A small image classifier, trained from scratch: 11000 steps.
Rows from block 4 of a small image classifier, named by matrix and row number. Rows with one number belong to one neuron. Each number is 500 + 25 x the weight over its row's rms, rounded and kept within 0 to 999. All counts start at 0. Numbers have three digits each.
After each neuron's rows are labels from the 100 images, of 14848, where the neuron reaches its highest value: "strongest on" is what is common among them; "colour at peak" is the nearest of a few named colours to the mean colour under the peak. Only what is clearly more common there than usual is listed. The data: retinal OCT scans (Kermany 2017). In brackets: how many of the 100.
# fc1: MLP up (model.blocks.4.mlp.fc1.weight, 384x192), inputs 0-95
# fc2: MLP down (model.blocks.4.mlp.fc2.weight, 192x384, transposed), outputs 0-95

fc1.329:487489514501524489509504494497506541527520546439482495520474550511491540529518518497534508518487454530531513497513494529528469520483479516473493478505514499513540528502523461499502503444510523520515506479568522479550505502495497546450469479422506492496448473505498501488474506527529513477
fc2.329:513530512487503493522490485509514543547480479526494530486477490473501456513481489545468520491516511433486491505511510505508510539514482550511522514506530489553495542545543516532511523478510486495521506511496463491481485478479474517515494541466489518489523538473490490487482557465494492458
strongest on: finding: choroidal neovascularization (64)
colour at peak: grey (72)

fc1.228:491513556513502501496526493466506539538538528473517532493490512500497504480486519516498493472502500451455533529534491545446518464500520486531541505496503516545511499514485499484465498504497496477506473479524539517497516478515521471524485523521507466511506443520546497513497499513492492501
fc2.228:494486463559518477524482510518476458534524504523496500517488472477471448502473509532522523503513511491540503504473529502506499526519442516516500490474467498453462457505494535486500527471525508467507435474499507475472519492482555487497523493481418486492531469536495547516495539501494487470
strongest on: finding: diabetic macular edema (36)
colour at peak: grey (59)

fc1.129:512533501516478525495507479499471469516515495492479494478499510506485520497460494530501492539501467513520493530504528475508502500496513494509503482481500493452496492535494545456511522475545564471468513510495512519508517479509475512528515448473516509490539552478509498483475495493541511444
fc2.129:526513499487482526551487449519460471530508496446468513500497516519469464493495539490497488474518488478531500493514515485511479529507474524483509498474480446489467424486506502484502520585478487519497503490519517463492482478490555534486475504499472470473493493507493475516486498496476487527
strongest on: finding: choroidal neovascularization (63)
colour at peak: grey (80)

fc1.138:507506474572479492523491499508475545465518527513507496511444521503488477511502482521534527486570462539520494491520514489503495539431481485519469539527503472527505460538517490551480492474528518482503503512502532499521504493462485473506530545495498525507531505452488485537523501465496532502
fc2.138:496459489502460514479504441496498543543504508519494469497497486473483518497473484445531475481509485518531548473510519518532494501413501547501467504474482511520502523490533501482501513507510486486509524482461513516560515534494488496498516484503533516471528481503493459464494496510488464518
strongest on: finding: normal (88)
colour at peak: grey (85)

fc1.168:532537504514496492583472504499465468511482480513488517503458489516483520490499489453488490483477461492510542502523476505465531479523489498478477482475502481520536523525567500487498512530470497526464485525520456503487457494487477489539496494481470519447510491490477505543507462510468514531
fc2.168:480514498473554471528489514506473523506499514481524497481489540492470479498456517495484520523458497519556512551509565494494531528495531504510433482519445526531533483512469511526482520486495481474495488511472500512481516461471521524519478538486477517499522520511501497534506517526502520469
strongest on: finding: choroidal neovascularization (60)
colour at peak: grey (78)

fc1.181:488517502484540545529473480505465489532546497494528525467522518494506467488489539485533513493485512478507485514518479481466501507464516475482480470520439469475479498522525524490520502501514489503518471529475557512497460509528448491448500507521495464475522501499541513495500477490473457541
fc2.181:506500520482543556515489534477522454540536547501497532478500505485520484494523495533522483535474472503511446548482534488494543467522458504500495486462468500496499485446518503513491483501540505463509493497510524479456499494493517514503450517520481484503471502449471472518518496478514498492
strongest on: finding: normal (97)
colour at peak: grey (98)

fc1.18:433499495506487495504512486483449484552525524492541506479492506485482518469497530515513490461531488485492487481469448511505508469511421477496509497456493467485490490521504484473505510514463530541483472489482508491480521503506484550501458504500490514484467470503538498474524539522496495510
fc2.18:507527506476540528528501529504528507547551516484505483526488482468506530521475467461477483509506510483503509503535537500506464494466406500517464502482475493486499500482426506474476560530495496517533468482515517475495497486471518516482484478475442504488488500490503483471534509511500489564
strongest on: finding: choroidal neovascularization (71)
colour at peak: grey (71)

fc1.334:483480523532524476472486492506512497490546507435482457478522490494486495505516520518514452551548496528533516528493498476503491478541497475523459505521583524553517510494525496512545498461484511463517504515540467495445472519520478524498543505467511480490522525504467519485501536471499534521
fc2.334:472485528511481473471510485503526474481519516484467498471495489495533510499456455521504518500500476561514515508490484496454523536488476532497517499565431498473522513443508469535498499521494509484533510552433466505470494520521512467477496518549519490488474508491493538480473497499502444505
strongest on: finding: choroidal neovascularization (62); finding: diabetic macular edema (28)
colour at peak: grey (54)

fc1.381:481521524491502473484473513530464466518511543483532473563524492501520466510416501506483476497518471518494545489542471486511498462478509470463521478447489497511515516527539493507508483512493461542534485484490516539497530547490513489529510471514499524508528465468522503487512516470447515542
fc2.381:490472438482519491522537510517499515521500481473509523494501523505511486535473451521501484517537502527505478518519462499512490471511534548507490468413514501495525504530509505490521519508493497473519524486495527535518506502482467491539484480488516471481490508503497507504543506508492512518
strongest on: finding: choroidal neovascularization (70)
colour at peak: grey (77)

fc1.59:501458501491483458532470462489474455485495552520504493532519485480504482493463486470532471519516525454478534484477489516493510555471471508489450496441502523509485521480505503493488489466494484526487494510505480483530451461519461494497535511484502520500502483532471501519452462501519547515
fc2.59:543475509536552549527502498529474500514496504515481522492518489501486540477502563538500461519518506494498465483530495486457486507467495528490515512516492513494449478478471486502503505467543500519487509505486494558462477456546478467507522530521492476512491530492473495491484513518490511458
strongest on: finding: choroidal neovascularization (64)
colour at peak: grey (82)

fc1.128:485485502514502496479518473484507541474463484478519528519519480489522531504485498465528486523494489488502525539524516503537501526526532512534502489520495494493542515515513480502467465536535506532521501485430499467521494465507491497525460515536524534467518477484473503497510460559485479518
fc2.128:517491445527511489462479497513481467491548468512486500533533488488535517518505519553500541449485482541485498496449466513495542563496517545516498526486462491478463467501498477497486517535497460548509476523497512504490477481446476493453526510483509475492501502500490452521508500513526519539
strongest on: finding: drusen (25)
colour at peak: grey (82)

fc1.378:494504497498490550527459503464515555494511506510464496487500517526505508443518497518518509487463490485478479489496512546517498504545496475502492494510551471496466478480533498523481554492520539487474511483525523510472502483490568506480506483557498538532511503519520518467472492533518488497
fc2.378:523488483471454477460526490452503494499481516488523492518489509466502496495508492468504464516537504518506486525510503530510503449496528461491495522435509479527474507515513487475522520461483475478507431525521556509518516450512476500558535491491493467504537500505469472507557496492509484491
strongest on: finding: choroidal neovascularization (75)
colour at peak: grey (74)

fc1.43:508515522487456498480534484494501525501516516473485519491512544518473508511508500489503453551526494423488461486495472500507468511458437497468485497476543507482503503502501515470499482497533521540523486518487489509512532454480519510491494502458475470495492469488539530478462474522471440493
fc2.43:509509547514499508490519484490521495502476511518483480526561462468493495528486519476517486503524503520502491509542495465540498483463506475494534502548485496528470539495478504513522456451479491492505518497489516486456458481519516543541504508526544572532489458473480476487484504502469498480
strongest on: finding: choroidal neovascularization (64)
colour at peak: grey (74)

fc1.273:506489600490523447506500526483511494473512486494471513516498484508478488507442519494513476534477522481498507492464480514471491528496545524478513497502485497495476469413523528535517502478518480472498514501489517508482508535475520504550493452514492473471499507485497483479523483518517509449
fc2.273:500492498479512502538510507534501469443497499503513473516484483495506516517489557446520500543510521550508484518429524481540501477518495557479485496493478528454486473499505476502456514497491492544522541533494498516531497454517492514493527514502439495515468524510460489525503518519466564447
strongest on: finding: choroidal neovascularization (61)
colour at peak: grey (61)

fc1.320:516515517514477490482512505507480508534546546483504515542518494479507534526488479492530464444502539510489483496456523519454489552520462457532484535496503524554487525529536483479420496443504513477507491494523523494479480484497517474530520500520477503506521466489514492519507502543503490476
fc2.320:462489516483556492485544491516517502471550476515519520493479473477509490491546515507484498508545502539510484524506536545470498521514502542500511518541524470495535503462538498488482486543524528536489494505474528471492483458494502490519472522480485481457510463493494485482521513513532505476
strongest on: finding: diabetic macular edema (30)
colour at peak: grey (51)

fc1.332:482482474478511495475527528509468495516446502444501481492517513489483446442468514465455478501453534499528450480532458485525492486489494480506543511507505548456497470511564457515571516516511548510553506545523480508503498499470502451512478504513468525501538494503497493505511462488491506475
fc2.332:520528475464473508517498454470514514498526506475496497478476498516493474532449501451478564500480471501528509521527524490504496513527518535449527515524513482493510492481535467503532513500519504456468509495488502464534516529525461524501499486471532477515463527500518519483447503463518549509
strongest on: finding: choroidal neovascularization (67)
colour at peak: grey (88)

fc1.380:505568499527489477486504528539489503494495475503554535521495516504447495466486536473506468545496490514503523533500499546490510547489450522515520553523468494479490503491482494512540529451512478520481484522521477514446469493514565503488506530502498502497541459522484485520490515522489520520
fc2.380:513477530516506491468511526505505478483487496485510496525507489521495461520493462522519512534503521480484473540505505477484501459534486452508511483480555520498506526516488542469478526535508505492511453497502497491486492522478479530515482519503561543492499539516521456540492544544500491488
strongest on: finding: choroidal neovascularization (80)
colour at peak: grey (80)

fc1.197:492491488497489526497501484464520550502489530463469541518498482501421496471486466479543451535529476517512484539502498488480526499502490478526508503481524547520539532483462519496477461513490480490495502510450494482536465473494449432516495490472522505522528540510502501469471516483510473535
fc2.197:488537527505454494481456469488477466456506500494518474553473513470534481504472504497485506514495459527484482538509532483521502516512493495464515530528527493541493502458486501463474489524475526505491498509545496460437500518534510566458511527509539512483512541501511480473449530492478499540
strongest on: finding: diabetic macular edema (30)
colour at peak: grey (57)

fc1.247:485509508504486455490492512439485506522477511501477496522482471493498476537514526486533497512510544508521435537500489498495511531488485494465522532534453497485491431501480517482475528482529506470471519487523464510496536498498484476498519500465492479466533473494559474524493500499534458526
fc2.247:503483523496519473477514459467565479516506501479501468543551532511502530481490487539485550494471476483494531512534495568540497508530523517500479479487512488478519546532531511493537543554482497508508513485532515510492496537525516525543501509479496521503538489521505472488495470483541540468
strongest on: finding: choroidal neovascularization (60)
colour at peak: grey (87)

fc1.338:512499511495494504500498505507557512474524512469505502535498514489516489521534522496453522518458489502502511446530481514505477500444420528481478491517502495522533500565536500526464516499504520522469503501510498505539482462516498483528458481500495475543495497499493478543445509490522491519
fc2.338:492490495504491531497501524535481527519459495518486515503517500467508519511493510515511500480509489471507510523477474485470485491539494504503493501433501473448487521464478489462537500475510498519529484479481490495472500473497501525548489544517470471508463477513507444528506515531519461496
strongest on: finding: choroidal neovascularization (60); finding: diabetic macular edema (33)
colour at peak: grey (71)

fc1.289:506504495503534480511536471473508506494514475495522539470500523479488516478478462534521512525485514462515504515523481523485474486504479513483503478470489524465504495517495489510511497481526516451487507507482500504533500468482570524518456501539472468487496478472504479529559505499527503478
fc2.289:513477484481463453465470506474485469480438491503485483484477534534486500501498531473482474472504508524499500496503434489422549472513507497463513467540531462440449507491513489518504487497491482479447521513512446487547513501470519512501515510498521519507497472485548447564527533507485486490
strongest on: finding: normal (78)
colour at peak: grey (67)

fc1.359:488522510478500484456497504466483514482488513513477505493510488479520498515476492486486519549465509510460497473521457504518548521484498494513517499487426546513467565524493466472475493495476472519479464486520536518466487491533490514465498446489498512559491502502526553505516498500520556521
fc2.359:498508509506513504501490491497491450494480495466540487484445489445488539506523513511516466503508475454476505500483482530482466474496505450488504498545559476539497515454489477509465512497506469516523501516493560496501500526500513468536485523530473507496468501479475464531506502470514489523
strongest on: finding: diabetic macular edema (32)
colour at peak: grey (97)

fc1.174:475505513472523487496504460470493544494526500506521496510501519568534487471521510486473511528521501506534496479524524489470459549481493470517467529516514514515493469524459522495510501533522518522494502458473493534488470503492470508473521518514498487500540540531528517510491549464506501527
fc2.174:509515516536515478473502449526510493495481517499516498522473497506557511509442445519497481491486506501513516530514516515458485507492500506492489493479488469504508522473468497526510491505522487474489553492523516465501484468480532541453525519466475466507491483522497468535542503497462542532
strongest on: finding: normal (81)
colour at peak: grey (88)

fc1.118:505485492516473472557527523486472466506492488465487527439504498448494539495501508448505489513508477501485533548521474523502468459468488480494501505494497485479525517491500503474475514556480447524489515494497474481461486488488510452531505492513481507478472536510486516450488488525499512493
fc2.118:512479523512506515494515461530483532514459498469509494514520528502484462505496515500492509487498500516508591496502502433513460500539496477477447502513493494490532506579481476479488479510522495496458496524491546526571493466517512463466528526466475494486518496444502479491551488519512518511
strongest on: finding: choroidal neovascularization (80)
colour at peak: grey (79)

fc1.19:518499536477469522462480487502525478484491486509529492504501532505497517497520535461548504544484514485505505506503499528482507503485467496497498489483515451512524479513537473480498480461521539538504516500540475514517477445487488478505515529504509433512522472485529518522495470466495520505
fc2.19:503493528508512479516480477525535560539479499524503529517547514522532504481513492451478469505551499514524505512475490498520473507514564524492486506512484486578494524434489523518503509482478495482492545485504494512519540516490451522503494501490553508489495471510504507515472486496498505567
strongest on: finding: choroidal neovascularization (71)
colour at peak: grey (96)

fc1.344:471466526552503502533490489519510476481482507553505485509528530507508489492488508546485501509529478465487503474481494510520509545478516462482520512541498516475469500526469500523467460501508541544512502484526460521519492491489470508498477449477452503476509504455538523535506491472498482478
fc2.344:507499497481466510496523469489517487474493536503501504491452515517492481498514521521498521434499486488525529467512482532516488481461468512496462496485493483508527533497490476455491535493499503534454469468457516491508496433532546466565502487511495523474464504528552501483463499478504495508
strongest on: finding: normal (88)
colour at peak: grey (78)

fc1.373:566474535500525503507452524470473494514498472519495508481475504475535506528475486509482482503460501518512522535484481497479483483472497475514475512500506512470489552486483487526498490544473520504481508523520475517501501494506474515481494494428516486551437506469572504484497465476493576506
fc2.373:488506477528466540505490482479480519485481478523488460570501482496458510492492513536489484457522492478503518516475493494542466550460509534504498487507495453533486510491478495489491508454487494538479438476500507475504488509498508457535494536480507508518519501534477452472514501487505501458
strongest on: finding: diabetic macular edema (29)
colour at peak: grey (94)

fc1.236:468501471521477485557508473471465502503476472459453527487534501505494536525499530503511532557480499503514521495484470498444529488479517508513472503532493497528525486496468530515525465534485469465543488443484484523480516518509535512481532499490492514557503488524547504494495498506496491525
fc2.236:501480510491529454478502490493533488455474539507517505461482513526564464479481502457495511523515490502532458509517469507534461475509478487468479508502505487447510499521457516534523477514505488505484444554555535484532507483522498470501485496491538466505509494536499526469453495522502545502
strongest on: finding: choroidal neovascularization (66)
colour at peak: grey (85)