{
  "arch": "vit",
  "model": "image classifier",
  "dataset": "retinal OCT scans (Kermany 2017)",
  "train_examples": 98430,
  "image_size": 24,
  "crop_scale_min": 0.7,
  "horizontal_flip": true,
  "targets": ["finding"],
  "num_classes": 4,
  "norm": "layernorm",
  "norm_position": "pre",
  "activation": "gelu",
  "mlp_ratio": 2,
  "head_dim": 48,
  "fused_qkv": true,
  "bias": "all",
  "qk_norm": false,
  "layer_scale_init": 0.01,
  "parallel_block": true,
  "inner_norm": false,
  "drop_path": 0.1,
  "patch_size": [4, 4],
  "conv_stem": false,
  "layers": 14,
  "width": 192,
  "positions": "learned",
  "pooling": "class_token",
  "loss": "cross_entropy",
  "init": "trunc_normal_002",
  "residual_init": "none",
  "optimizer": "soap",
  "beta2": 0.95,
  "lr": 0.0017,
  "beta1": 0.95,
  "shampoo_beta": 0.95,
  "eps": 1e-08,
  "precondition_frequency": 32,
  "max_precond_dim": 1024,
  "one_sided": false,
  "adamw_lr_other_params": 0.00088,
  "grad_clip": 5.0,
  "adaptive_grad_clip": 0.02,
  "steps": 11000,
  "batch_size": 512,
  "epochs": 57.2,
  "lr_schedule": "cosine",
  "final_lr_fraction": 0,
  "warmup_steps": 550,
  "weight_decay": 0.07,
  "adamw_weight_decay_other_params": 0.01
}
Rows from block 10, named by matrix and row number. Rows with one number belong to one neuron. Each number is 500 + 25 x the weight over its row's rms, rounded and kept within 0 to 999. All counts start at 0. Numbers have three digits each.
# fc1: MLP up (model.blocks.10.mlp.fc1.weight, 384x192), inputs 96-191
# fc2: MLP down (model.blocks.10.mlp.fc2.weight, 192x384, transposed), outputs 96-191
fc1.124:512489539527466498482449504507513521533530491520474479531562494475510507470473528485470520508501522462488500545488492522525469521463497463532526507493463503510529548503444471525485511528439518529513474500509544483507511528571503519475507477500518476492479493489493483462501523488489519535
fc2.124:505483498501505519478521471500510517492503538507478502472511500498516509468522479544494493598493522469499542503496494448515503475492557483523505535449504469516493508471502484500540513471515504514463541515529518469516507483502529462547495474537465502499524494467512511472486496491525525471
fc1.125:502485521532454489482517457508537468518469500542495522485488475464521515514460480516522489529513548483506488536491483487483517462503491549514522502452503495529526504510570501545489457529499456483501498489499503477489493517494516494521494550550484518490488486513496483485448472520517501466
fc2.125:511507526502515483539511515515507483521498520469529501519470477509471475530506494490528533492467500492528479465502514532531501480515482475503508523536497503544464529452486484525503513479439466498553532501481515475531498522506496475513510469517469500486507519483502490512521484520522477486
fc1.126:471491499471479502507530517507516518486519500486518491543518546500513475460498537470538512501512481501528522521534512517493471500553490477472486455493512517516571480519501483508492519540502510513541530471482511487528519492530510486452519473482505481518468512520521471527502490456464486489
fc2.126:486518496529538543489498493471501478497447481520471519508523495500473524442506541514454508487478488492477531492473505483459521479474532487477533460502468501521535471501482488517465551506486524485490488498520508494457483496580500484506506484483480501496455478484465502475497471486512531507
fc1.127:485473487497514456479497500561536498493546498487546514491504547524509497468511469497514509512498497526512524527477542494509477515465497451480481471486507492483461500504459510526502535510493494516493495486489484590526483485473522515467530486445526457490498489502488500472551468499503544500
fc2.127:465508468475507519502499514471508505494537532421449487498538514503459461469477483513539463495456516486521503522532492495496518527451488477509499525517528475537547530493498515578565499482539474546463507496495478502497463513509535528520499512493473488513519494484488509513477446472511524500
fc1.128:495514520499533504483527451484530536500520524509480484501493469527509479490497524450491542505550482541482526509526503537468504475516509507533520503498474470505476441563515520507495539485539514531508462507505470524526498500514477505484495499550513520476505465497482531498480491469542532513
fc2.128:532493510519474522540524515542511516498479523509533482511548494493490499462512506516528515469516553500509524530555486524514513504516509485527511568525515523508517523495532485506539507480479524476468520499515507504499468500488476502531491472537476473521512491459509512420526466494481539425
fc1.129:506467535519429517496466487509498541499505491557477492476559515526527471495493509491457483525502485517499523468497535506520508506502519499472501491520431486572509480508494510500515513509491495528456512493529487543465435475471472522556527522496492475510527479504511509487513482509474484506
fc2.129:502488472504498534515509557474453500505489501540500475506520523527513490486499475467491513488491532486528529466514467484500502512491512448437528483518496506499497508465479499463531476496485504532530530481509497478531496489485479482519500559502502477508482459492499444550524526559519463515
fc1.130:470506511514426504504479498556533479511492522512521505464509545499463534525490501522494488488509499529503536481537524508483472500513485487469524566501493480555452535469496545518501534531542507550538512512534502480514499493484513459483496504525471510534478526499498482504500492486519515525
fc2.130:467485470519541512537539468446468507489532482496530511488468496497497479493513469515492510466480530503488514498531459489535506534486500486518526472517473495481479477506480495511533530509473465506462529491483475502521500502487528512480524502499497533468532486476526489509496518474565540505
fc1.131:484526461492489528497472478548497554521460498504526490520506503499482534525452514500494544544557480539492552497490483492533529504491450493493488492506482491528524480499509532489525534483467502534473481509444511523481517530480534543506543501514456506521502532515511528466491495534480493486
fc2.131:467531539503470503498482467477529532500517452461500462501518480497507522501470498529493515507495498529487511476536499510491503515482523488522459499506462474565544462496486504477470503484443514463485508445489483505525517484526521544483519482483472514499527494536521504513539513496479465488
fc1.132:484464496494454487542483506494523460485508497493509530512482522503511496499492473481507533508509502486534492499492481536463495494510495521482485482497471488526495507544525497556486450545528491488492492490500497474556532506491491470492523504459496512530515575513517447445496515497516495519
fc2.132:516505513481468505484499497484494493511483521509505532479467492489528464517501417494507518513496501524480499522481494539505514450476499553513547484491486569546493480519504496448508489480559465524489519512493524476510480537492520480524540505475486461488507470512462544508472513500512482502
fc1.133:540499449506524477492510516513542478515497472498447483494531500507472524491495460526534538509470489504548460492495528475494453442513507510505490499492493474478493496535551494528500491502501501467492524512484508499513456511500499443461524529481504515495532498449536489499530513483512494524
fc2.133:521497493505507525537411540503496567498494494501485457530493502507529509504476525473452461526513512478514490483458538468528511502501494464509506499496512508459500518504457498544520471510484494537467508496472468507481525517496551513524520510535510489509514489508487491521495477504498511515
fc1.134:490517526509496536507497496527525492535489508524461557500540538495515574516509498567512515486508558523486488500518517541479482520471494542488482507525505499513482475476469505501507501517520535552492594491488470497514522477515554501464537467488494515503497534491528503508492488468498480494
fc2.134:478483514505503444499518477519472464475508495521508495547526509499486448498521469540508507491537471485517529519489481459506487507529553542460492476519478511530528503514529521493460492499533503539483468490489552476504500486483472500528485480552486523494509546507514457491529554495532493496
fc1.135:499475507543485465490496462548511503508466512509478491523537482508482509491482479526536490483495474556509480496520463502533507533550504506493504510496498482506462499505464503476488490481497505490472515523500485518457469502525502479444502504497525523527514510538531519492507495510474437458
fc2.135:498496457512532495503435437487485485436511464489519455523494513505507478511523513515522501528520464469486470468548491463574497500514533498525500471503556503467520480499474497490490483458529501484496561503505500521515476519483486491489488484470526499477461446503511517459494480542541486489
fc1.136:514491518451514452485482455519518493461521470592498522529500492515518505494492485467514470494502487516504489493503517461556500531518519535517500496507496493492517458525474523490492490472465479421481489559542530506493468461528506470464511506513513512531507524482498503505476529546512549509
fc2.136:474509462487484528498465487439535483471486489489525496471488515502552494501497486491529502522490513517506512482478503533523479475522491476493496482473533469509494518494500499476488532506477498520509459502550493479464542490534537563479521516479492496509519490478504527556504522525560503444
fc1.137:515489496530450524463532457499518515506507500557530535532508498474533490509485518470480487486461483518491483515537525523524481509533453483481501467514473495465514540499498537473480493531489510553470540504511482511477526461468467503501513501463512515487530489493474474495479487496501490494
fc2.137:527520500512546521510459567455503491487492471507507503476481468428516442508527554487504512474490544493496517500494476533514486512480521520503504511531516500511463540475499501518472497492444475467495474486510512441469491517551498505500536496479508502517490522512493479522509490505487491509
fc1.138:468484514534503505480544466505515484483517506497532578458530489468505497543512525472473471470469467462508532510517514520488506488499513441509484506512533441501515473538509520510495482498521500506481495526501522505490501506478531475490504518470488513508524509483489476493493486520500500464
fc2.138:519496499480519504502458518522470519501463503502531530464529520498499495499481476480476504451480560539526490457536512529491506451510484496490511486476471504521510509506493484484524497484473489539480479528504533542466504502457482504520486515480509518506522544494508487548548504477540507525
fc1.139:493527473512466487528507472482487541462496496500534479547445535495500488440541506515516474529508488509520478464510500520508480480530461490520485480562523484514501487485509473516479509470504532489472529507478512484461523516497450475531533531504526496452485510483533506513466495486503499511
fc2.139:486483481494459534498500486459442535506554469514499514528525508503507498480537559518469481529474483493488497456496549495479500473523506466562504490484531468537530518550492490474488530512501503489510481487511546478488491509469478517460504489526480491510509498507484521484511460490536485515
fc1.140:500470483519540534533517527495446523511486479456512478526485499450487495493503476483514512522526515506501495469500510492498523513512466525482482510531494504483519515515437465542502511476490535497508464501503487485486551562495510502499518543507521532501532505470495524537483493527528544450
fc2.140:522485520477556495515505498463507507496520515515462492524498503470490552512482519487511490509466538478498467534521436461536511497545469547489489520451519483524514454487519514496517482485485492470452518509495519499464469512467540489516497517498520505499521525482479493482502492508509483513
fc1.141:557508518477495495523499525527443462447485459506486492504455467491478508514510467473479496498526524488487532460517557469529530481526503471550486518498474506514523502513510518556509463504491513498492518482484565476477504442519479505472544488516498509481505499554492469520500500497502498501
fc2.141:519499462517473521452536455483527520521486456487548485474530506509519510505488505533474525509505498469506509505455493495491492499542488496484530484553523508485458503533525502527561490510498525467506517517514517500482482492482507463484508508464518474499532471488508481506508495502482559515
fc1.142:476517489475514496497495506496505530531491481430523520508480515507501494520488488478495513484527540492484508520517505467495458502519489515511474467507543508495469473515472488526498512516501490462456427512523516487508452532563512548508513501499522507517507498498498482470544476499496497480
fc2.142:501508496471464517488495501493511519477491484528473509529525494481520482505464521530550532513454474501497540491508507443453487453490510494500525541467517449499511524498455501506513503515556471484483491509480517534511487496472511458517522505498495522531500499511509508503525471520518515524
fc1.143:519521493517476527527489518570478498511521514474516507504497487500558533495475492508523465499513530461504474530503520504502485467515523479479490525483498499484518495499480489514573466484452526556488494525516500504514484522562517538499506510465510497483541479466558513479472507520518490482
fc2.143:487484453511498488505476465475514465505526515505558421523507513504545483520471492501477504483522475502508520507505474521511498465502463499456505470477421513494527503552518514492502490519507466542486507445480522509517486509506491481519496575533508539472473479519513508500516502491480497505
fc1.144:508487525542521496495462496508499484486495508505472456525523503481482533552522525474507455487507506507520490483482509509507506501514529424487493510470485554493507480499486504524479525513512515486475523511510541527470552483485488509494465499464504528530508505522509474521518479548472538513
fc2.144:510501479520526527493533521493531598500508506438505491462512497501489507464508530496506504531462501519529470484532542481507488505489500493489493497513478484499495501513457486482505489478519511458510516513510509495511473542478533488481511513481491485465490486517488544536494524489513527471
fc1.145:482523518464477497530506482498528535538489522512464521510493458509487514504496496506474486513526525507503490490466481523497480481491510532480489507525435495528504499529515507504494494498530512490505481505493476474477494502507513534488491549521523509543508544530537450415477520494551514467
fc2.145:474502463475497505486473477458486470482467467516498531496498498501478488484460514452519498488538423493530564465466469515528490481506498482506494501489477529517515508501510523497540453541519516490487491503472494468514515501503496512495526505479507465493498512467491478493499492473504583504
fc1.147:448491494499524516481529492524557513533497499481494500488459493522506547530491574505512505482502512546452485519479527488506494489525503484503482483491544487507489484464485518483515506491512498497502470496513484521513547511478472490515513508530513486540501562544514440494493486517517492535
fc2.147:505538523484561489470477513491528456520520541508500481548467477485494507505505470480475507498501547488529469531431496504496500467436490503491486521577516492489501488506487485507489489486490496524518493515527526452490484504511548502482518514460517485514569505493497519525531559454464494514
fc1.148:501512498425497519466531493547508467470497486478499494479451520493472523512485493503508506526472485541445531487510504510515477471474482513523520509481501517468507505499498469489511469520548518498477475483525585511502550488489493490514511495531480492487497522458525459462472501498502472491
fc2.148:490483523506543469510514509495489476458487477489513512486531508490534488503494477516538501522529497483523471457478514471495532519474489488456498493519475468551552496547524494507518470549552509531519523497524518433524493466473496511491509531524480477501514537463482474542466513495514528530
fc1.149:518469488518491494480532496489482474508534490507439491515554487548529503467468460468504497438503502495524489545496513486461489512506460486507513498509505473479522471490521495510507490510553503533483477502516504472499509457496505506466476514477481467465509507483488477479481525528512512462
fc2.149:474500442520493500519430535510522495490484507481530485503505494499479488513472491526504529467554530494509497491498520462531469484496464554511519513462503487483448524528477501500495506498485489549496537522494481493517463514464560493509517561504483500465497523486480516447456527514534484512
fc1.150:433502502487493503486496463548524451510514481542499490478494553503495516498483468502471494535510505561508469559512531508495479496512469513526502435527478517498503491503524495467509500529489489514524500476474465486477478518523515458480528523498476511519481510508500484490528471473590483520
fc2.150:473510494494463535543518458487525550522493472497506534537520523484483508515472465484477492447493489504514501481494495491507516511531525503510505499474499514469494481546454473511539446469509492488522521519516473499511495508429477476478473517537463528497510484502489543462512465450506542485
fc1.152:482551482481495492489492508482539507481525498514483501487483512508476510543485497492480506493474527527494474540471482557487495467559521491477502458487463481497580483474547486506554522461482491510450557473502508524466503484497449495465485524529493502554479508495487477508489510496513477491
fc2.152:541498469477526488475480452507527543477483475489497504450499498515539503525507507465533485513506493503514526497506510490554500547482471503460501509490508524512476518481459462487506484517510457533469582488512516557524508476466543520476535543479507509507534499495493491485470542503494546483
fc1.153:493513450487502498484537555447489481530492503492470504496459516474501411472504461513514487530557535486549510501513555482498521529472515510497514470489536528480501530504460493479516518498501539518500488496504473555469459507473519514500505506488514495532488484497489505471513484502507506469
fc2.153:486493541461496489510482513489499503494475476528431472508463480507524496484504495503486470467498509497503497556514535487507501490492543475519534495500464495522465489534457514531495480537470490528474468511533468463497513480515490479481496485475478509523492505505500521495511503483449534521
fc1.154:500485496479499451462501456483449525498494503514512572509498527496499500483486488509502509514504472517494476512481501490509490520513479492451478527500527555509535417518513487469500511542502472524519514441517478538499513519531484508468553508520473503502538456450491530541478542499530488526
fc2.154:511485513514498496506475522526512534487501484511510483550494509481485544514449502567508495514539511501479506503482500524491488505474526509438496499494469505494495482533523495466568537468534535509493488502452539499521497490517470472502517531483449484479526539479498505530472495520495481541
fc1.155:509508474497521472522514472511447514506511486497518486486501532506495517467534513494492488510518470466482473504489539521501490459518487504519533497462494477535509543507528517494504498525528515524513486459533499478508483481546518502507560510513482479479499458475489490497474533462493545492
fc2.155:495465484505493491529463521432502480453505498471483523498435472510454489502501535502506502532485460493495521481515557508472514490482504522470471511478552495463448502495507486513527505467476502503470493472427517503523497496473485508495513485466502502494513496479508480469547517492482482518